config.yaml
train_examples: 49215
cutout: 0.4
targets: ["finding"]
norm_position: "pre"
layers: 8
latents: 96
head_dropout: 0.1
Rows from block 5 of a small image classifier, named by matrix and row number. Rows with one number within an expert belong to one neuron, the router's apart. Each number is 500 + 50 x the weight over its row's rms, rounded and kept within 0 to 999. All counts start at 0. Numbers have three digits each.
Before each expert's rows are labels from the 100 images, of 14848, where the router gives the expert most weight on average: "top examples" is what is common among them. Only what is clearly more common there than usual is listed. The data: retinal OCT scans (Kermany 2017). In brackets: how many of the 100.
# router: router (model.blocks.5.mlp.router.weight, 8x128, trained with AdamW), inputs 64-127
# gate: expert gate (model.blocks.5.mlp.gate, 8x128x128), inputs 64-127
# up: expert up (model.blocks.5.mlp.up, 8x128x128), inputs 64-127
# down: expert down (model.blocks.5.mlp.down, 8x128x128, transposed), outputs 64-127

# expert 0
top examples: finding: choroidal neovascularization (100)
router.0:482461617544470485447475558506419572437519560484456493443472359504505440493566465518524473481555518430594553441482509552496367484462493562521504467531469523476454543527451507531461436587558537
gate.0:434418457412525524374524595524465525535533512553479562502471512544500448476514546371523472506525446506499538554533477484435438491499558530494584367508454534539510405577436520511592581501455506
up.0:416412466409549531393549595509423519506512504557490530494431493556531438434492519387504456531548418528474517522538467453436436476513557515477589403519499506543480423558393502504589609494432512
down.0:465480599527545603463528445538494399464556603531435438397498452506567422469512453518467522517583512509477486466549512441677604518422405507460533609520436525496439461531456433497615396527440389
gate.1:604453556500443531530427558462401437510472493555620509458506503504539508478466466559469430451534561474499488585477503533491520471439579446528542453455556473574453460444495570515505400472476541
up.1:616481565477470529517403571459426452480493461540616501446463528502527545459462465545476438463545559497491468567465496542488529482468595431512533446467560466586490463470485563508484400468491569
down.1:298512460496574505482424560450545540512480457433551520551442434477448525541506528444493539468480493525513590529647475395571466516488575452519516465487461524501566489547512554484516585503488513
gate.2:469434501514487456430489552443488561501580520517466538450539547574498551464503510467536494536531520519513446560544504436516584497448538447494565529477515527531494499419543496530512513434488449
up.2:530417448462484517541525421588526502509548433533569480474388441430416586469557412511461516438479600440471502444487546431413526476465564584470609516615510468505473478571509491402501465516537422
down.2:538467566461555474484510560464556563609502491499495464546539483561569542474441562553497532469463447532497479448513502465445517466504486573488484515634404598469602420505486577577533417392518527
gate.3:442501612565428485457537470524470536430576561456493436504490532494550444560478463608517546540419465482488422580406474637413483523487505431445501415537494440483522524550602549473549528505527475
up.3:505503405421555499530465534492520443566448441522537545497506464510449540432528546391469427459593554509527567426600536379570522478508468591543531574444502563518479476445399461493460472495477522
down.3:535515528501426523567512438507514566491562576462498533506424516472479467432505442486454623492472468474414473483478523488391392539555524440459573467526563472508455541535480475498472483505470430
gate.4:532440573403441466588611449536521428562498491537482485481587437508525504528446493532487497410474505495470474526554445522564451475493481565494525496479453502457579427513434568560487452612558396
up.4:495436520456476423568591429483497460593497480524426484517621441477478475466422439547437525463456539537466452548557428550548475463499474552484533426476462526492573391502448545526491446625563457
down.4:454478559425528493464477347466516484583512465534459607408593603501492495445460453374474465455543526478529371419579431490533499537445538538569518545608450445538457604411538443502428486456463510
gate.5:519452589528484540472477387474541492366521535560549502603537554455522350510523521486542504476532498441446541530440497554417436425503539552498463466502447538465365507479527526543500418529477478
up.5:507559421449488428532543620504460494622482476473440515425459466529516606475464473496470511545455492548536429453587490471573538565483514455498560526499546501513607425493499472461481612447521451
down.5:517518494410488456487481482501516534479482461519479595546424494514503460407485517498483462579477489512541496465463510577473452486527509545513518460534458611443487523457576470586526363558451363
gate.6:537501494546395554564498436547569436484490519581552517533512481567368500529482496471542531610511465438547442476485436491480512532511536510480409540442492580492520493537550448513514572537518440
up.6:565465569589479593488551446449479495583538482510511562545535542584490509516488488521510404472454600581492617529517456451466573487486501463492462535460456589548530530475543480477484504582517480
down.6:490447519570447484440541542428514516533479447519520561559458570542477538562589487481628414515533504563431549489541550425457482504520482543478546476472560505545475434495426475558449437555460481

# expert 6
top examples: finding: drusen (37)
router.6:596514491458457452633490496499524523512463534515486559488471520436403542566494499490510571505529475477435378511589597537473566474567462502541511440444527566441465522471491548466559446560394596
gate.15:502544478427478578499471447507525536465482536488588593499409590447458613478567496517562526461454483479474540435423478570498497444506500413553507519480507548535501478450536411516527440530356473
up.15:462476451582590545429552595452459453521487446554485507441480478513508531465406491489445439594500522458501399485562534387500526445484497552419575506611496418481479557539464522445498523536599419
down.15:479378601534478538443532467611425447388463527586558544514501614504578423485404481507517485501521514516483549463518465485475488393457496456531473502551449497393491514512421429502422412522558530
gate.16:488554509421513529518453454468512496473555475418380576556407509552518475535623570483428597576535461592508421495569531385498494490537485532468487490477430525487538518557535524495598522507568494
up.16:443541478415471559425460404541551495510553501433435556472403488479516491450618521452443530567505410602470373492509527476527473460620490591500517504490433490472501571544492482545526484516589488
down.16:537512510534512504517548468453433432631569470642553403492521445465531480491509461504562465525507479475578494464524480478552537565489493430539623456521562430528510430473468507448515525458430550
gate.17:475540513558455469463390448445564502598442538512587541565453547514475500583408564536575470474556442455563587511470508471442572478547581494575540484451518419450563503469478500479519534522518488
up.17:456547511522468478428418460438555499624451532491582507593485525555489463580383569524563478519535449443571592509447501424454529458507582549593532479422533414462548481480475486463553517483473521
down.17:490543509532543497517462516574513492555562469455426458503488489384537452577489480536480532459541468468414450495502496514492493503488465537439429486522642565474455514534498514450509522523513542
gate.18:514461497453480405498529471501498461571564514412478453513556420463495535508554501467476366529502609509507494514491571515406474525560515536519573562484564418498543439548486480565449506433528467
up.18:497502484448503462459527520533481485508521470407474505512575448451531574556567502519438434558499620470450398527521511572449459508499548472531504503519513419513569472528454473536479484455540439
down.18:515498490557430556428473514558500526542554511595596581511516530437532415440493471529512633558477466437534590520512475519589431450547482505436507542468456587521601551433542532485505456537506480
gate.19:555512519467516512435436443509510568606453472495544455462519542502437400558553534486459456536443445541524610591473506460487450595439470520507507433512478477552507563549557523484508446475518500
up.19:496506419544455472591558524490525466432574543444470538528546515490577583442410429539548564476592515489480414458512426567500536442495490509510525478516551549430495467409466531423503590510534493
down.19:477528444461519451501511458509451453596458494469556560566467489545502493497576504516392497486462574451421587442467524538468462621410489514465549548566463483512495554522517590540471492465540554
gate.20:487566402423545508531495409457531503496460520437444505536520547565494541490476440475543563437604507571467521548491467568588522494481542492445553518481542493461573525448469369527488455636459643
up.20:550487600538465442419573614511436471501452484538496481454507463451504494571506544491422394570485446495541463483511551370490470527541471491524435431549454491534421521564449605471524550469526386
down.20:535600465500510449570451449478484428453479537548490566528451527540605462513504450567503589513479515442528478483583484590516515542540455437456522580443442553552380504503561501488478470522495561
gate.21:453456510441572484495510407494500604506576502437537502440515576492574483496516519489498491470491563516506601563568537487439500551470444531527475484397549400423491511470527504589435559468524500
up.21:529525502583470493514521590459489403498450439575494538541524440540387508561468487421518496504521474514480486477467480584473531460462466465547529489598511535570526489508478521424590445564484477
down.21:514455374516502410482486510552467535438467537394515535487452496518626531495475542502506514514511566487551491560485470542452415476467554539430515478534459433539444469450560523563432517480497402

# expert 3
top examples: finding: drusen (32)
router.3:534519417471493457486505454411521473590531444505454556453574578486505539508515539454512528434520472476419444514578539473530538546555508448523447493487616540527432566418469430532485563496526557
gate.21:518439631446509538534577508553503464499512458434453497534432566563515425531478434582510436482534441538452571457551527430446395537565464463555468482369394585495545460480502528479422545455487448
up.21:479556451544416457467443482474502542448519573470433498425564474494540584506430537458537562497444555460541509513429477559569613465446495532406520531617505430480383518537500427484562433510487499
down.21:579518440486492421489541581485437572489568564450487519453516463491497468560468473469479557586528458492457394494415499523488492567526599433515437480497458458473408524417556543505550477447525572
gate.22:500409444388527468532478480495587513438481533422468464443516476529425451530506445501607420433460574420528451541482635428529511435469519516398486520495444583445457500534515513465518520466511391
up.22:485416474404512504532474479551591518454483536420406427438524464534429488531494441466605441390471594474563504572531615404525499461490480510409485495514477541446481502559511477467525566479506442
down.22:512517440363548499553440565452431505556514543482543572484459553547476513425453528551505550352537440382534397581519513467504463496492514400402460450552515537540507395476521543510500494475590433
gate.23:502494529567479580419455483496486467459562406491475551452523506485542501616581496526548453537524519580436437486546514539511527503498480435570552503523562557561417527556558518501464517457420539
up.23:493495540561463570428474476487473462460564432486474556467537491498532537615561490543572443567525529601432428509549518517547539504472478451542546493529542533561422531517531501475494519460406530
down.23:501541570580536537490445494458450406476381542514526504458517481493409449518415460508605556479550531468515538469450577563646474599495596469552502540518540431543513550487485532476518465549534451
gate.24:432490493466448490524518503553447480455588562531524498440511536437447511502537456505431488495570453413497482511461521489558450553549551462506518466480519478421504508447479480513507528601480532
up.24:472504472478530473522532415444537432551441507577615439534387512454523522577495585493500476529479508550475547485465485387429576422489495582459501616495498421504509508461554540475512468465468400
down.24:500442523536469503593443502476526594470549500519377448507479492531509525445457538457543553521552528490522420473430421570544488517487466526434587484510576586537476528510467460434499447528459558
gate.25:455505489527525508517493519489489496537471509481412556477429449492508561503524478476547445583489520371536394529347516576483475603494465524477496526429538439503389556486531533515510490452461528
up.25:445497479548518507542497514474432471503475510488439559475448475496497546527530478488514446555504524375520394555366503641499461590483451543484485521456522439527411562465539542519488499458497522
down.25:508519521544544442572430507436476524549486498502569567441544414403579496519509495491483447547498444541512516557546517475504589499483512375526600484491610512473507504415439526413457495477522523
gate.26:460484549588529521448589441565461508519473523526598449571566632425511513472503466415626512465574469441560474464570504490483507506505476416490543557447441467600476479475557508514533514476450517
up.26:532512467420472479528415555412514479489511479499421530434415374564513480511455536555378495545387532575477534526433502502503517481501496568524479411518575518412506513510473516503436469540598466
down.26:498490472519540560594513470516447543522538451552581410530543507561520437516580475476459471370553464458519455484484544501538537564382493515460487635405461461527518597511450532506521514428555460
gate.27:492561506471516493496506462585521486501450609481417468486466518535438454588572581460406558463463510462450485461486480553513551445549473492541424517604487615493455606542471546567491379538543435
up.27:565448438561492495496530513447497514462513371498569534517536454428582535483396397568567454486532529495560508519506522410424426513461509538409586425429512441447532420507528479414473571455476552
down.27:504597518450501460487417493499475495472522527551577601479522604634396414542503553553534554465530551548509515545498428549527547556515535467509441485510464472556454516476544524498514514527452583

# expert 5
top examples: finding: drusen (100)
router.5:531496542488389417548517466491497443504475557489503579423491515437411537568409459534557569507568448418427512535574496603481485457580471469523500408428586434503470502474506467489538468608430530
gate.0:529503557489465525371525528421494558471419617551564515474529447449489418557467521539604429513435528543488560502603460574409404488572458532541537516469656509546458475526494458506451559521542489
up.0:456562462515535480594474471567531454541564432434451494533462544576477518428516442450442541486529517432497464474358528442600627508449524492457442486545343468453527487466501560483561441467440543
down.0:497570546565559511592424498414468481536478569530571502456531465524616512552536535527419551559432457496464462521480500478559517476494476514481576538485475554527585543562460489434393566442545527
gate.1:492506493508494479434612522522460454525490394589546494563449541428489436538561527525500472445565483479468433472603517473557516561427475458594491446519529565531499536500426620545448498444513606
up.1:489475547445464436530555549445545481416518493442505584467641449542549562543455480464506473546468408487406512524509520501498520430461505398562482457411536477612461490511573476538496525540494508
down.1:471502449403433534560545526459512427490506513567574494508375465501483515485499520546584516491536517523421574573482505536532528492522498395511537556544539463527550522500482465421497579478527517
gate.2:447526466523548576474523545571575548560463514474391351497408500525465486478481563470496581445450536524533449440523445454435574539548489538433511501507480552458510382409557462422520542470525503
up.2:478532473552515572459539570553567518545397490467437389530431507521465491457480549443542572435468502487538470463536454468436547569574485517435520488503444518448518404459583457401537512503495468
down.2:459543527515427441471509496489526425524524504517510542506478461561399506583465559482522508491471487593531585507406440477509498376473526473470482613527550533452426469509537462484461538488477404
gate.3:429571467535500591504472542547517460476458568543516447554511577548475442502439578483481442482592552509498531508542492486521562479469553465502548475498482532473552415502549506631481535461514497
up.3:423526400512576455556503477550505533609445525494543400452502557566581556395495499448487591516477476544525408560556492547524546493548485553523443464574494546464486548489511460481524558445615518
down.3:465449414470488582572465499468476483490538578496442492499385499541520473472489563594551490417605571543519535507580491535486534515494536457431490580526525492512451567491445493484434506496521360
gate.4:568583535427415431523480429618539511479506477503378401490525487478569511468417527470450450564479556514570486424450527460404572456482493523567608369440406513500474501456530503511563463504489472
up.4:472465605496557511490471564535479624461571510496574547507501521509446506579572588541510505476452482562469481467557525498538483494574534425511463507500530526431473464537528553460478530469503635
down.4:535489446497470420509578502524522452441435527421458533517451497507500543510516441495503490542426553553419581528404531506559508484498530523426478603558535579582436383498414621508443505504444439
gate.5:510482497495414495434463396467460481490603453515465471536529507571466469490467452507551429523491416503570500509478473460497431519496560435443523474484422474568552482497589513633492480544560534
up.5:444566595503616571536538571545526511513449538496567517429453453458506546554469525433436522544521554517427491530523530509486515501516467587605487486538607547497464536505423493393526533457442466
down.5:424507542565517593414554549527493501408425424464536490575435491499555526495554464467584496548496435453488502447535522444472502550464589555517521515553514419530459434514475539513513474468501512
gate.6:461531498539506556496448529548515530532549497463482400525581510615473449512584521430597494489430534509613459515488476424475501465490456464519601494450428507422460457511563511585520491402528591
up.6:482525416435626622470438504497553456538496589477526534519420538617516523387540513490520447470519511510496502488494490446422515483453449521536519551503434433469487519518595511494495503499592538
down.6:454572467550471481534478529472421498481555602478476502507515481500448532464555431534553521477516439509460607554545519601486501613528609432542494508516517455519457372417539506500610433562469508