{
  "model": "image classifier",
  "crop_scale_min": 1,
  "norm": "layernorm",
  "norm_position": "pre",
  "head_dim": 32,
  "qk_norm": true,
  "num_experts": 8,
  "positions": "learned",
  "latents": 96,
  "label_smoothing": 0.1,
  "lr": 0.0021,
  "steps": 19900,
  "lr_schedule": "poly",
  "warmup_steps": 1990
}
Rows from block 4 of a small image classifier, named by matrix and row number. Rows with one number belong to one neuron. Each number is 50 + 15 x the weight over its row's rms, rounded and kept within 0 to 99. All counts start at 0.
After each neuron's rows are labels from the 100 images, of 14848, where the neuron reaches its largest size: "responds to" is what is common among them. Only what is clearly more common there than usual is listed. The data: retinal OCT scans (Kermany 2017). In brackets: how many of the 100, against the usual share in percent.
# gate: MLP gate (model.blocks.4.mlp.gate.weight, 336x128), inputs 0-42
# fc1: MLP up (model.blocks.4.mlp.fc1.weight, 336x128), inputs 0-42
# fc2: MLP down (model.blocks.4.mlp.fc2.weight, 128x336, transposed), outputs 0-42

gate.80:62 46 46 22 85 59 70 46 37 15 33 73 42 56 40 56 46 45 78 44 53 53 47 32 33 60 57 62 61 66 50 33 21 43 33 28 55 55 33 47 68 80 58
fc1.80:19 58 59 56 77 38 53 40 35 47 50 62 50 45 35 34 57 67 43 58 49 61 66 34 41 42 53 53 61 67 52 36 50 72 62 44 56 55 56 47 87 70 36
fc2.80:60 46 76 28 50 61 21 27 25 53 69 41 36 36 56 59 81 47 27 45 45 44 63 70 69 47 43 42 19 34 44 73 66 19 67 28 34 25 56 49 39 44 60
responds to: finding: normal (80 vs 51.6)

gate.124:43 12 43 31 48 58 50 50 60 49 53 80 64 37 32 51 48 15 35 40 49 52 39 63 45 43 49 40 68 33 60 52 57 46 41 20 49 60 88 59 66 38 43
fc1.124:41 73 52 44 17 24 46 31 75 42 58 53 64 63 46 26 47 33 43 43 62 30 46 46 37 40 28 74 76 46 42 56 65 30 65 22 63 26 56 51 24 51 65
fc2.124:50 37 67 60 38 42 53 25 29 49 39 82 26 43 70 17 47 38 56 61 74 69 72 56 66 62 31 52 76 58 61 44 33 41 29 61 55 33 32 54 56 52 63
responds to: finding: normal (95 vs 51.6)

gate.325:67 53 14 50 74 53 57 46 36 54 27 60 51 63 62 37 32 55 58 34 62 41 74 61 57 46 47 55 64 33 27 51 29 49 60 46 62 47 29 74 39 69 36
fc1.325:68 47 36 55 56 59 57 52 35 74 54 53 43 50 63 69 51 46 34 53 60 54 72 16 59 42 43 36 50 51 45 39 39 46 44 46 39 60 67 68 63 49 38
fc2.325:46 52 46 56 48 55 55 32 45 28 43 26 76 54 68 68 86 66 47 53 38 50 75 42 52 66 42 36 26 45 28 59 47 61 17 36 46 68 29 26 76 17 71
responds to: finding: normal (80 vs 51.6)

gate.69:70 41 65 32 41 62 12 59 73 33 44 41 32 75 34 54 48 22 47 09 53 57 45 37 20 48 48 73 73 70 43 47 49 60 21 47 38 53 47 58 62 32 56
fc1.69:47 60 94 53 30 38 55 52 50 51 67 28 35 43 31 50 51 30 58 10 60 41 54 18 46 83 78 51 47 76 47 29 52 49 34 54 46 55 49 12 74 43 43
fc2.69:52 81 54 75 22 47 44 46 61 48 61 27 46 54 81 52 24 36 25 61 35 31 46 44 48 29 55 19 58 44 32 66 61 68 56 46 28 51 35 33 47 49 12
responds to: finding: diabetic macular edema (40 vs 11.7)

gate.196:57 52 59 55 46 25 64 60 38 08 63 58 38 58 58 46 63 61 67 57 59 66 76 63 65 54 47 49 72 76 66 60 63 33 43 73 37 49 68 54 33 50 30
fc1.196:50 47 61 59 78 37 24 59 56 14 51 34 53 37 48 71 59 55 45 53 63 44 68 40 65 42 81 45 77 33 52 41 60 37 72 34 57 36 68 51 38 75 30
fc2.196:17 38 27 42 46 40 58 59 38 67 67 43 63 52 44 53 28 39 35 19 61 51 38 56 61 16 57 50 40 16 71 36 27 49 46 57 48 53 36 69 56 46 33
responds to: finding: normal (81 vs 51.6)

gate.238:35 82 50 52 48 48 46 49 58 44 54 49 56 43 17 40 52 82 77 66 55 25 43 50 48 44 15 61 36 49 38 35 49 76 44 46 47 73 48 51 65 28 71
fc1.238:30 53 35 70 58 62 48 30 23 54 47 63 31 72 99 36 38 31 32 50 46 67 59 57 57 72 43 44 55 59 68 37 63 48 63 56 26 24 44 75 24 57 38
fc2.238:43 70 65 57 47 55 36 44 57 54 50 74 39 22 41 48 44 65 33 45 69 36 27 74 33 49 59 41 46 58 54 24 47 50 46 35 23 74 37 74 43 71 71
responds to: finding: drusen (29 vs 7.4)

gate.318:35 54 89 31 49 48 35 54 40 48 69 35 32 69 40 59 72 56 36 30 59 60 49 57 70 42 50 42 65 53 60 33 45 65 50 58 63 72 41 55 33 45 35
fc1.318:24 54 66 55 33 46 44 55 71 32 30 39 32 44 49 61 72 31 56 44 26 42 59 49 33 67 55 61 39 50 61 76 71 40 51 42 61 54 45 53 51 49 57
fc2.318:71 56 76 68 53 49 44 64 42 59 48 64 75 53 46 58 23 48 51 49 58 57 38 59 59 70 48 49 44 50 51 50 56 38 39 32 34 46 24 55 46 61 69
responds to: finding: diabetic macular edema (100 vs 11.7)

gate.280:53 58 58 54 71 61 63 37 63 36 51 14 49 78 34 66 72 28 36 40 46 42 53 24 61 55 72 65 42 40 34 40 43 50 70 50 48 34 18 41 56 38 35
fc1.280:26 52 69 60 31 46 34 34 41 48 51 73 57 49 48 75 38 77 34 27 52 43 36 84 06 35 58 48 49 45 40 51 40 64 79 77 55 40 58 16 59 60 94
fc2.280:52 67 71 41 63 65 28 36 38 53 40 57 36 46 51 50 70 50 61 31 54 56 53 42 49 37 34 36 54 62 72 61 55 61 36 84 57 44 56 51 43 44 48
responds to: finding: drusen (65 vs 7.4)

gate.114:53 44 62 45 65 05 55 55 48 30 51 71 46 63 48 37 65 46 31 56 85 55 37 03 29 85 52 59 38 51 47 48 20 37 74 54 42 47 29 50 37 36 53
fc1.114:54 56 75 60 66 58 57 43 60 61 54 71 19 71 38 62 30 35 32 39 61 40 37 45 24 50 54 57 41 58 36 55 41 57 43 63 59 38 44 51 24 72 56
fc2.114:66 26 37 37 76 69 41 39 40 35 53 66 51 65 64 49 26 40 81 58 50 59 59 38 41 56 69 36 49 42 56 31 61 75 49 66 58 60 56 60 46 61 45
responds to: finding: choroidal neovascularization (74 vs 29.3)

gate.302:25 39 54 34 37 84 64 54 32 33 42 48 32 46 50 45 43 74 52 37 50 58 60 68 52 66 40 66 73 41 47 31 39 55 20 26 43 57 40 83 44 49 52
fc1.302:45 33 71 39 48 30 44 49 20 45 77 43 51 61 40 64 70 68 32 56 39 52 43 51 46 72 66 56 89 51 42 30 63 40 41 32 52 72 68 61 40 68 42
fc2.302:73 54 60 50 59 55 67 52 50 51 39 47 70 21 54 61 37 48 38 59 65 50 49 28 56 61 58 70 66 57 28 43 53 37 39 51 52 40 58 63 47 61 62
responds to: finding: diabetic macular edema (28 vs 11.7)

gate.155:50 75 58 56 59 62 34 35 62 22 25 51 33 61 47 51 47 54 53 49 73 61 63 72 46 38 42 46 64 16 76 56 55 33 24 80 19 41 47 46 67 45 39
fc1.155:48 41 46 39 70 37 46 67 35 52 42 44 53 50 36 57 53 60 58 46 47 75 46 38 34 40 12 37 60 59 65 76 58 56 75 48 75 52 67 46 64 66 76
fc2.155:34 53 46 39 69 18 42 58 68 37 62 55 58 61 44 41 57 91 70 61 52 64 36 77 74 58 43 41 64 62 33 44 31 27 60 59 48 69 55 46 60 58 80
responds to: finding: normal (95 vs 51.6)

gate.47:35 53 51 37 63 61 45 61 10 68 45 14 39 29 51 51 21 81 63 47 55 71 53 43 49 47 42 39 41 47 49 65 34 39 20 54 64 31 51 44 38 49 54
fc1.47:59 65 44 29 55 64 61 27 35 50 65 71 27 61 43 12 34 55 62 34 34 70 68 50 60 60 52 42 66 60 31 40 44 53 74 37 62 74 59 34 46 41 59
fc2.47:52 35 57 60 59 72 52 73 62 35 69 42 43 59 50 63 65 49 43 47 48 37 53 40 35 58 70 55 51 41 66 74 56 47 61 58 38 55 26 69 34 34 60
responds to: finding: choroidal neovascularization (98 vs 29.3)

gate.207:05 68 55 41 29 34 44 53 19 55 35 42 75 51 58 40 64 56 38 58 60 65 18 80 13 63 42 49 58 36 65 51 91 49 59 59 48 39 25 63 48 65 56
fc1.207:78 38 32 50 56 62 54 34 65 40 58 44 69 33 39 63 62 37 68 73 50 23 39 44 54 45 35 44 42 77 45 37 12 61 71 53 61 49 64 38 59 34 52
fc2.207:51 30 51 49 33 41 59 66 36 45 30 29 36 26 49 39 43 66 58 69 65 52 38 12 24 53 44 53 35 56 44 67 63 48 52 43 58 76 35 36 85 58 52
responds to: finding: drusen (32 vs 7.4)

gate.171:37 68 60 29 52 39 28 68 55 47 44 22 47 62 53 43 42 54 50 47 58 46 71 26 22 42 37 36 53 52 65 40 50 20 39 59 49 46 58 52 49 54 57
fc1.171:52 48 62 36 17 28 55 35 49 19 46 71 55 48 41 37 61 43 43 46 62 48 46 72 61 46 55 58 47 49 48 80 38 49 60 35 55 39 53 49 46 58 39
fc2.171:32 44 64 39 33 56 43 57 44 27 60 39 36 41 22 36 30 50 60 60 51 64 48 58 48 37 38 67 70 68 67 43 63 25 39 54 34 66 52 58 35 46 40
responds to: finding: drusen (28 vs 7.4)

gate.145:44 29 59 47 65 53 59 40 63 43 59 42 51 69 59 40 51 35 69 73 67 77 51 58 68 30 61 33 60 53 31 78 76 40 55 49 77 38 55 68 36 43 41
fc1.145:66 29 59 59 42 65 53 35 51 58 38 47 76 28 45 68 56 38 61 32 45 26 70 69 69 63 19 35 49 52 58 46 30 70 50 24 59 34 51 78 58 62 52
fc2.145:49 79 47 68 55 46 85 41 42 81 47 48 57 61 79 58 48 30 67 76 33 40 72 86 39 46 81 46 59 59 55 37 61 62 53 52 46 51 29 30 37 37 63
responds to: finding: normal (83 vs 51.6)

gate.97:21 29 40 49 49 54 26 41 54 64 02 50 65 51 37 38 58 36 72 39 37 55 81 62 46 36 48 47 63 34 42 48 49 47 49 54 45 52 61 30 73 38 75
fc1.97:43 55 76 22 39 58 61 53 51 45 49 42 50 54 43 14 62 39 27 65 42 53 60 22 47 63 70 40 35 41 54 64 51 63 46 71 44 49 37 44 55 99 37
fc2.97:28 47 79 39 28 54 43 40 55 62 51 55 51 26 31 40 46 39 58 53 65 53 66 72 41 64 49 34 46 39 53 44 18 71 64 49 63 19 60 28 68 33 51
responds to: finding: choroidal neovascularization (81 vs 29.3)

gate.166:67 57 38 73 43 58 34 51 39 51 52 53 48 50 75 30 50 65 55 33 59 67 60 44 30 67 38 40 62 62 52 61 58 40 53 56 54 22 52 54 51 34 72
fc1.166:43 80 60 53 48 22 48 62 53 42 30 38 52 48 43 33 50 54 46 41 54 53 51 66 75 35 47 71 19 65 54 55 35 50 62 57 56 74 42 10 39 70 53
fc2.166:57 49 33 64 49 52 39 29 61 22 39 48 39 59 47 04 52 45 34 39 28 24 39 84 83 45 47 47 65 40 62 57 53 66 49 38 53 60 25 65 68 47 78
responds to: finding: choroidal neovascularization (88 vs 29.3)

gate.25:66 70 87 40 71 40 57 48 68 37 52 31 40 34 49 55 57 45 47 29 36 26 45 17 75 73 55 55 65 40 49 65 42 59 33 41 63 37 45 60 54 41 33
fc1.25:66 53 46 48 48 62 58 47 38 60 55 12 59 12 40 87 54 52 41 57 69 26 29 49 46 45 35 60 45 45 56 67 43 57 63 52 40 27 23 21 45 37 36
fc2.25:77 54 37 17 59 49 34 55 47 48 54 56 57 58 32 49 53 66 68 42 56 49 49 50 44 51 44 38 38 38 53 58 63 22 33 39 23 47 90 69 58 59 34
responds to: finding: normal (99 vs 51.6)

gate.8:45 81 46 53 54 58 58 85 81 37 51 39 12 50 37 21 53 54 58 22 76 29 50 50 50 47 66 48 54 04 27 48 28 55 54 37 55 56 30 58 43 38 25
fc1.8:44 33 47 49 39 54 33 43 53 63 76 84 80 66 66 48 44 45 45 66 39 53 39 46 34 58 59 38 44 24 54 43 64 70 65 55 45 29 78 34 22 59 34
fc2.8:27 51 64 57 54 44 57 57 87 37 22 76 32 33 43 43 53 75 70 44 27 55 67 44 80 25 63 58 67 63 54 49 38 52 54 50 48 48 71 45 29 65 18
responds to: finding: drusen (88 vs 7.4)

gate.289:64 42 46 43 79 40 64 53 70 68 88 38 56 60 42 47 56 56 63 30 71 27 57 84 69 53 40 36 34 53 53 59 44 68 70 68 30 56 67 48 47 41 41
fc1.289:73 57 43 71 72 44 16 40 49 51 27 25 62 51 34 74 75 62 55 57 82 46 67 40 75 40 34 05 56 59 64 34 64 33 49 67 56 37 34 48 35 55 50
fc2.289:26 41 46 35 34 62 55 52 79 57 51 44 45 54 49 54 60 30 48 45 40 52 52 66 60 56 37 47 26 45 60 09 60 56 90 59 44 40 60 41 67 74 72
responds to: finding: normal (95 vs 51.6)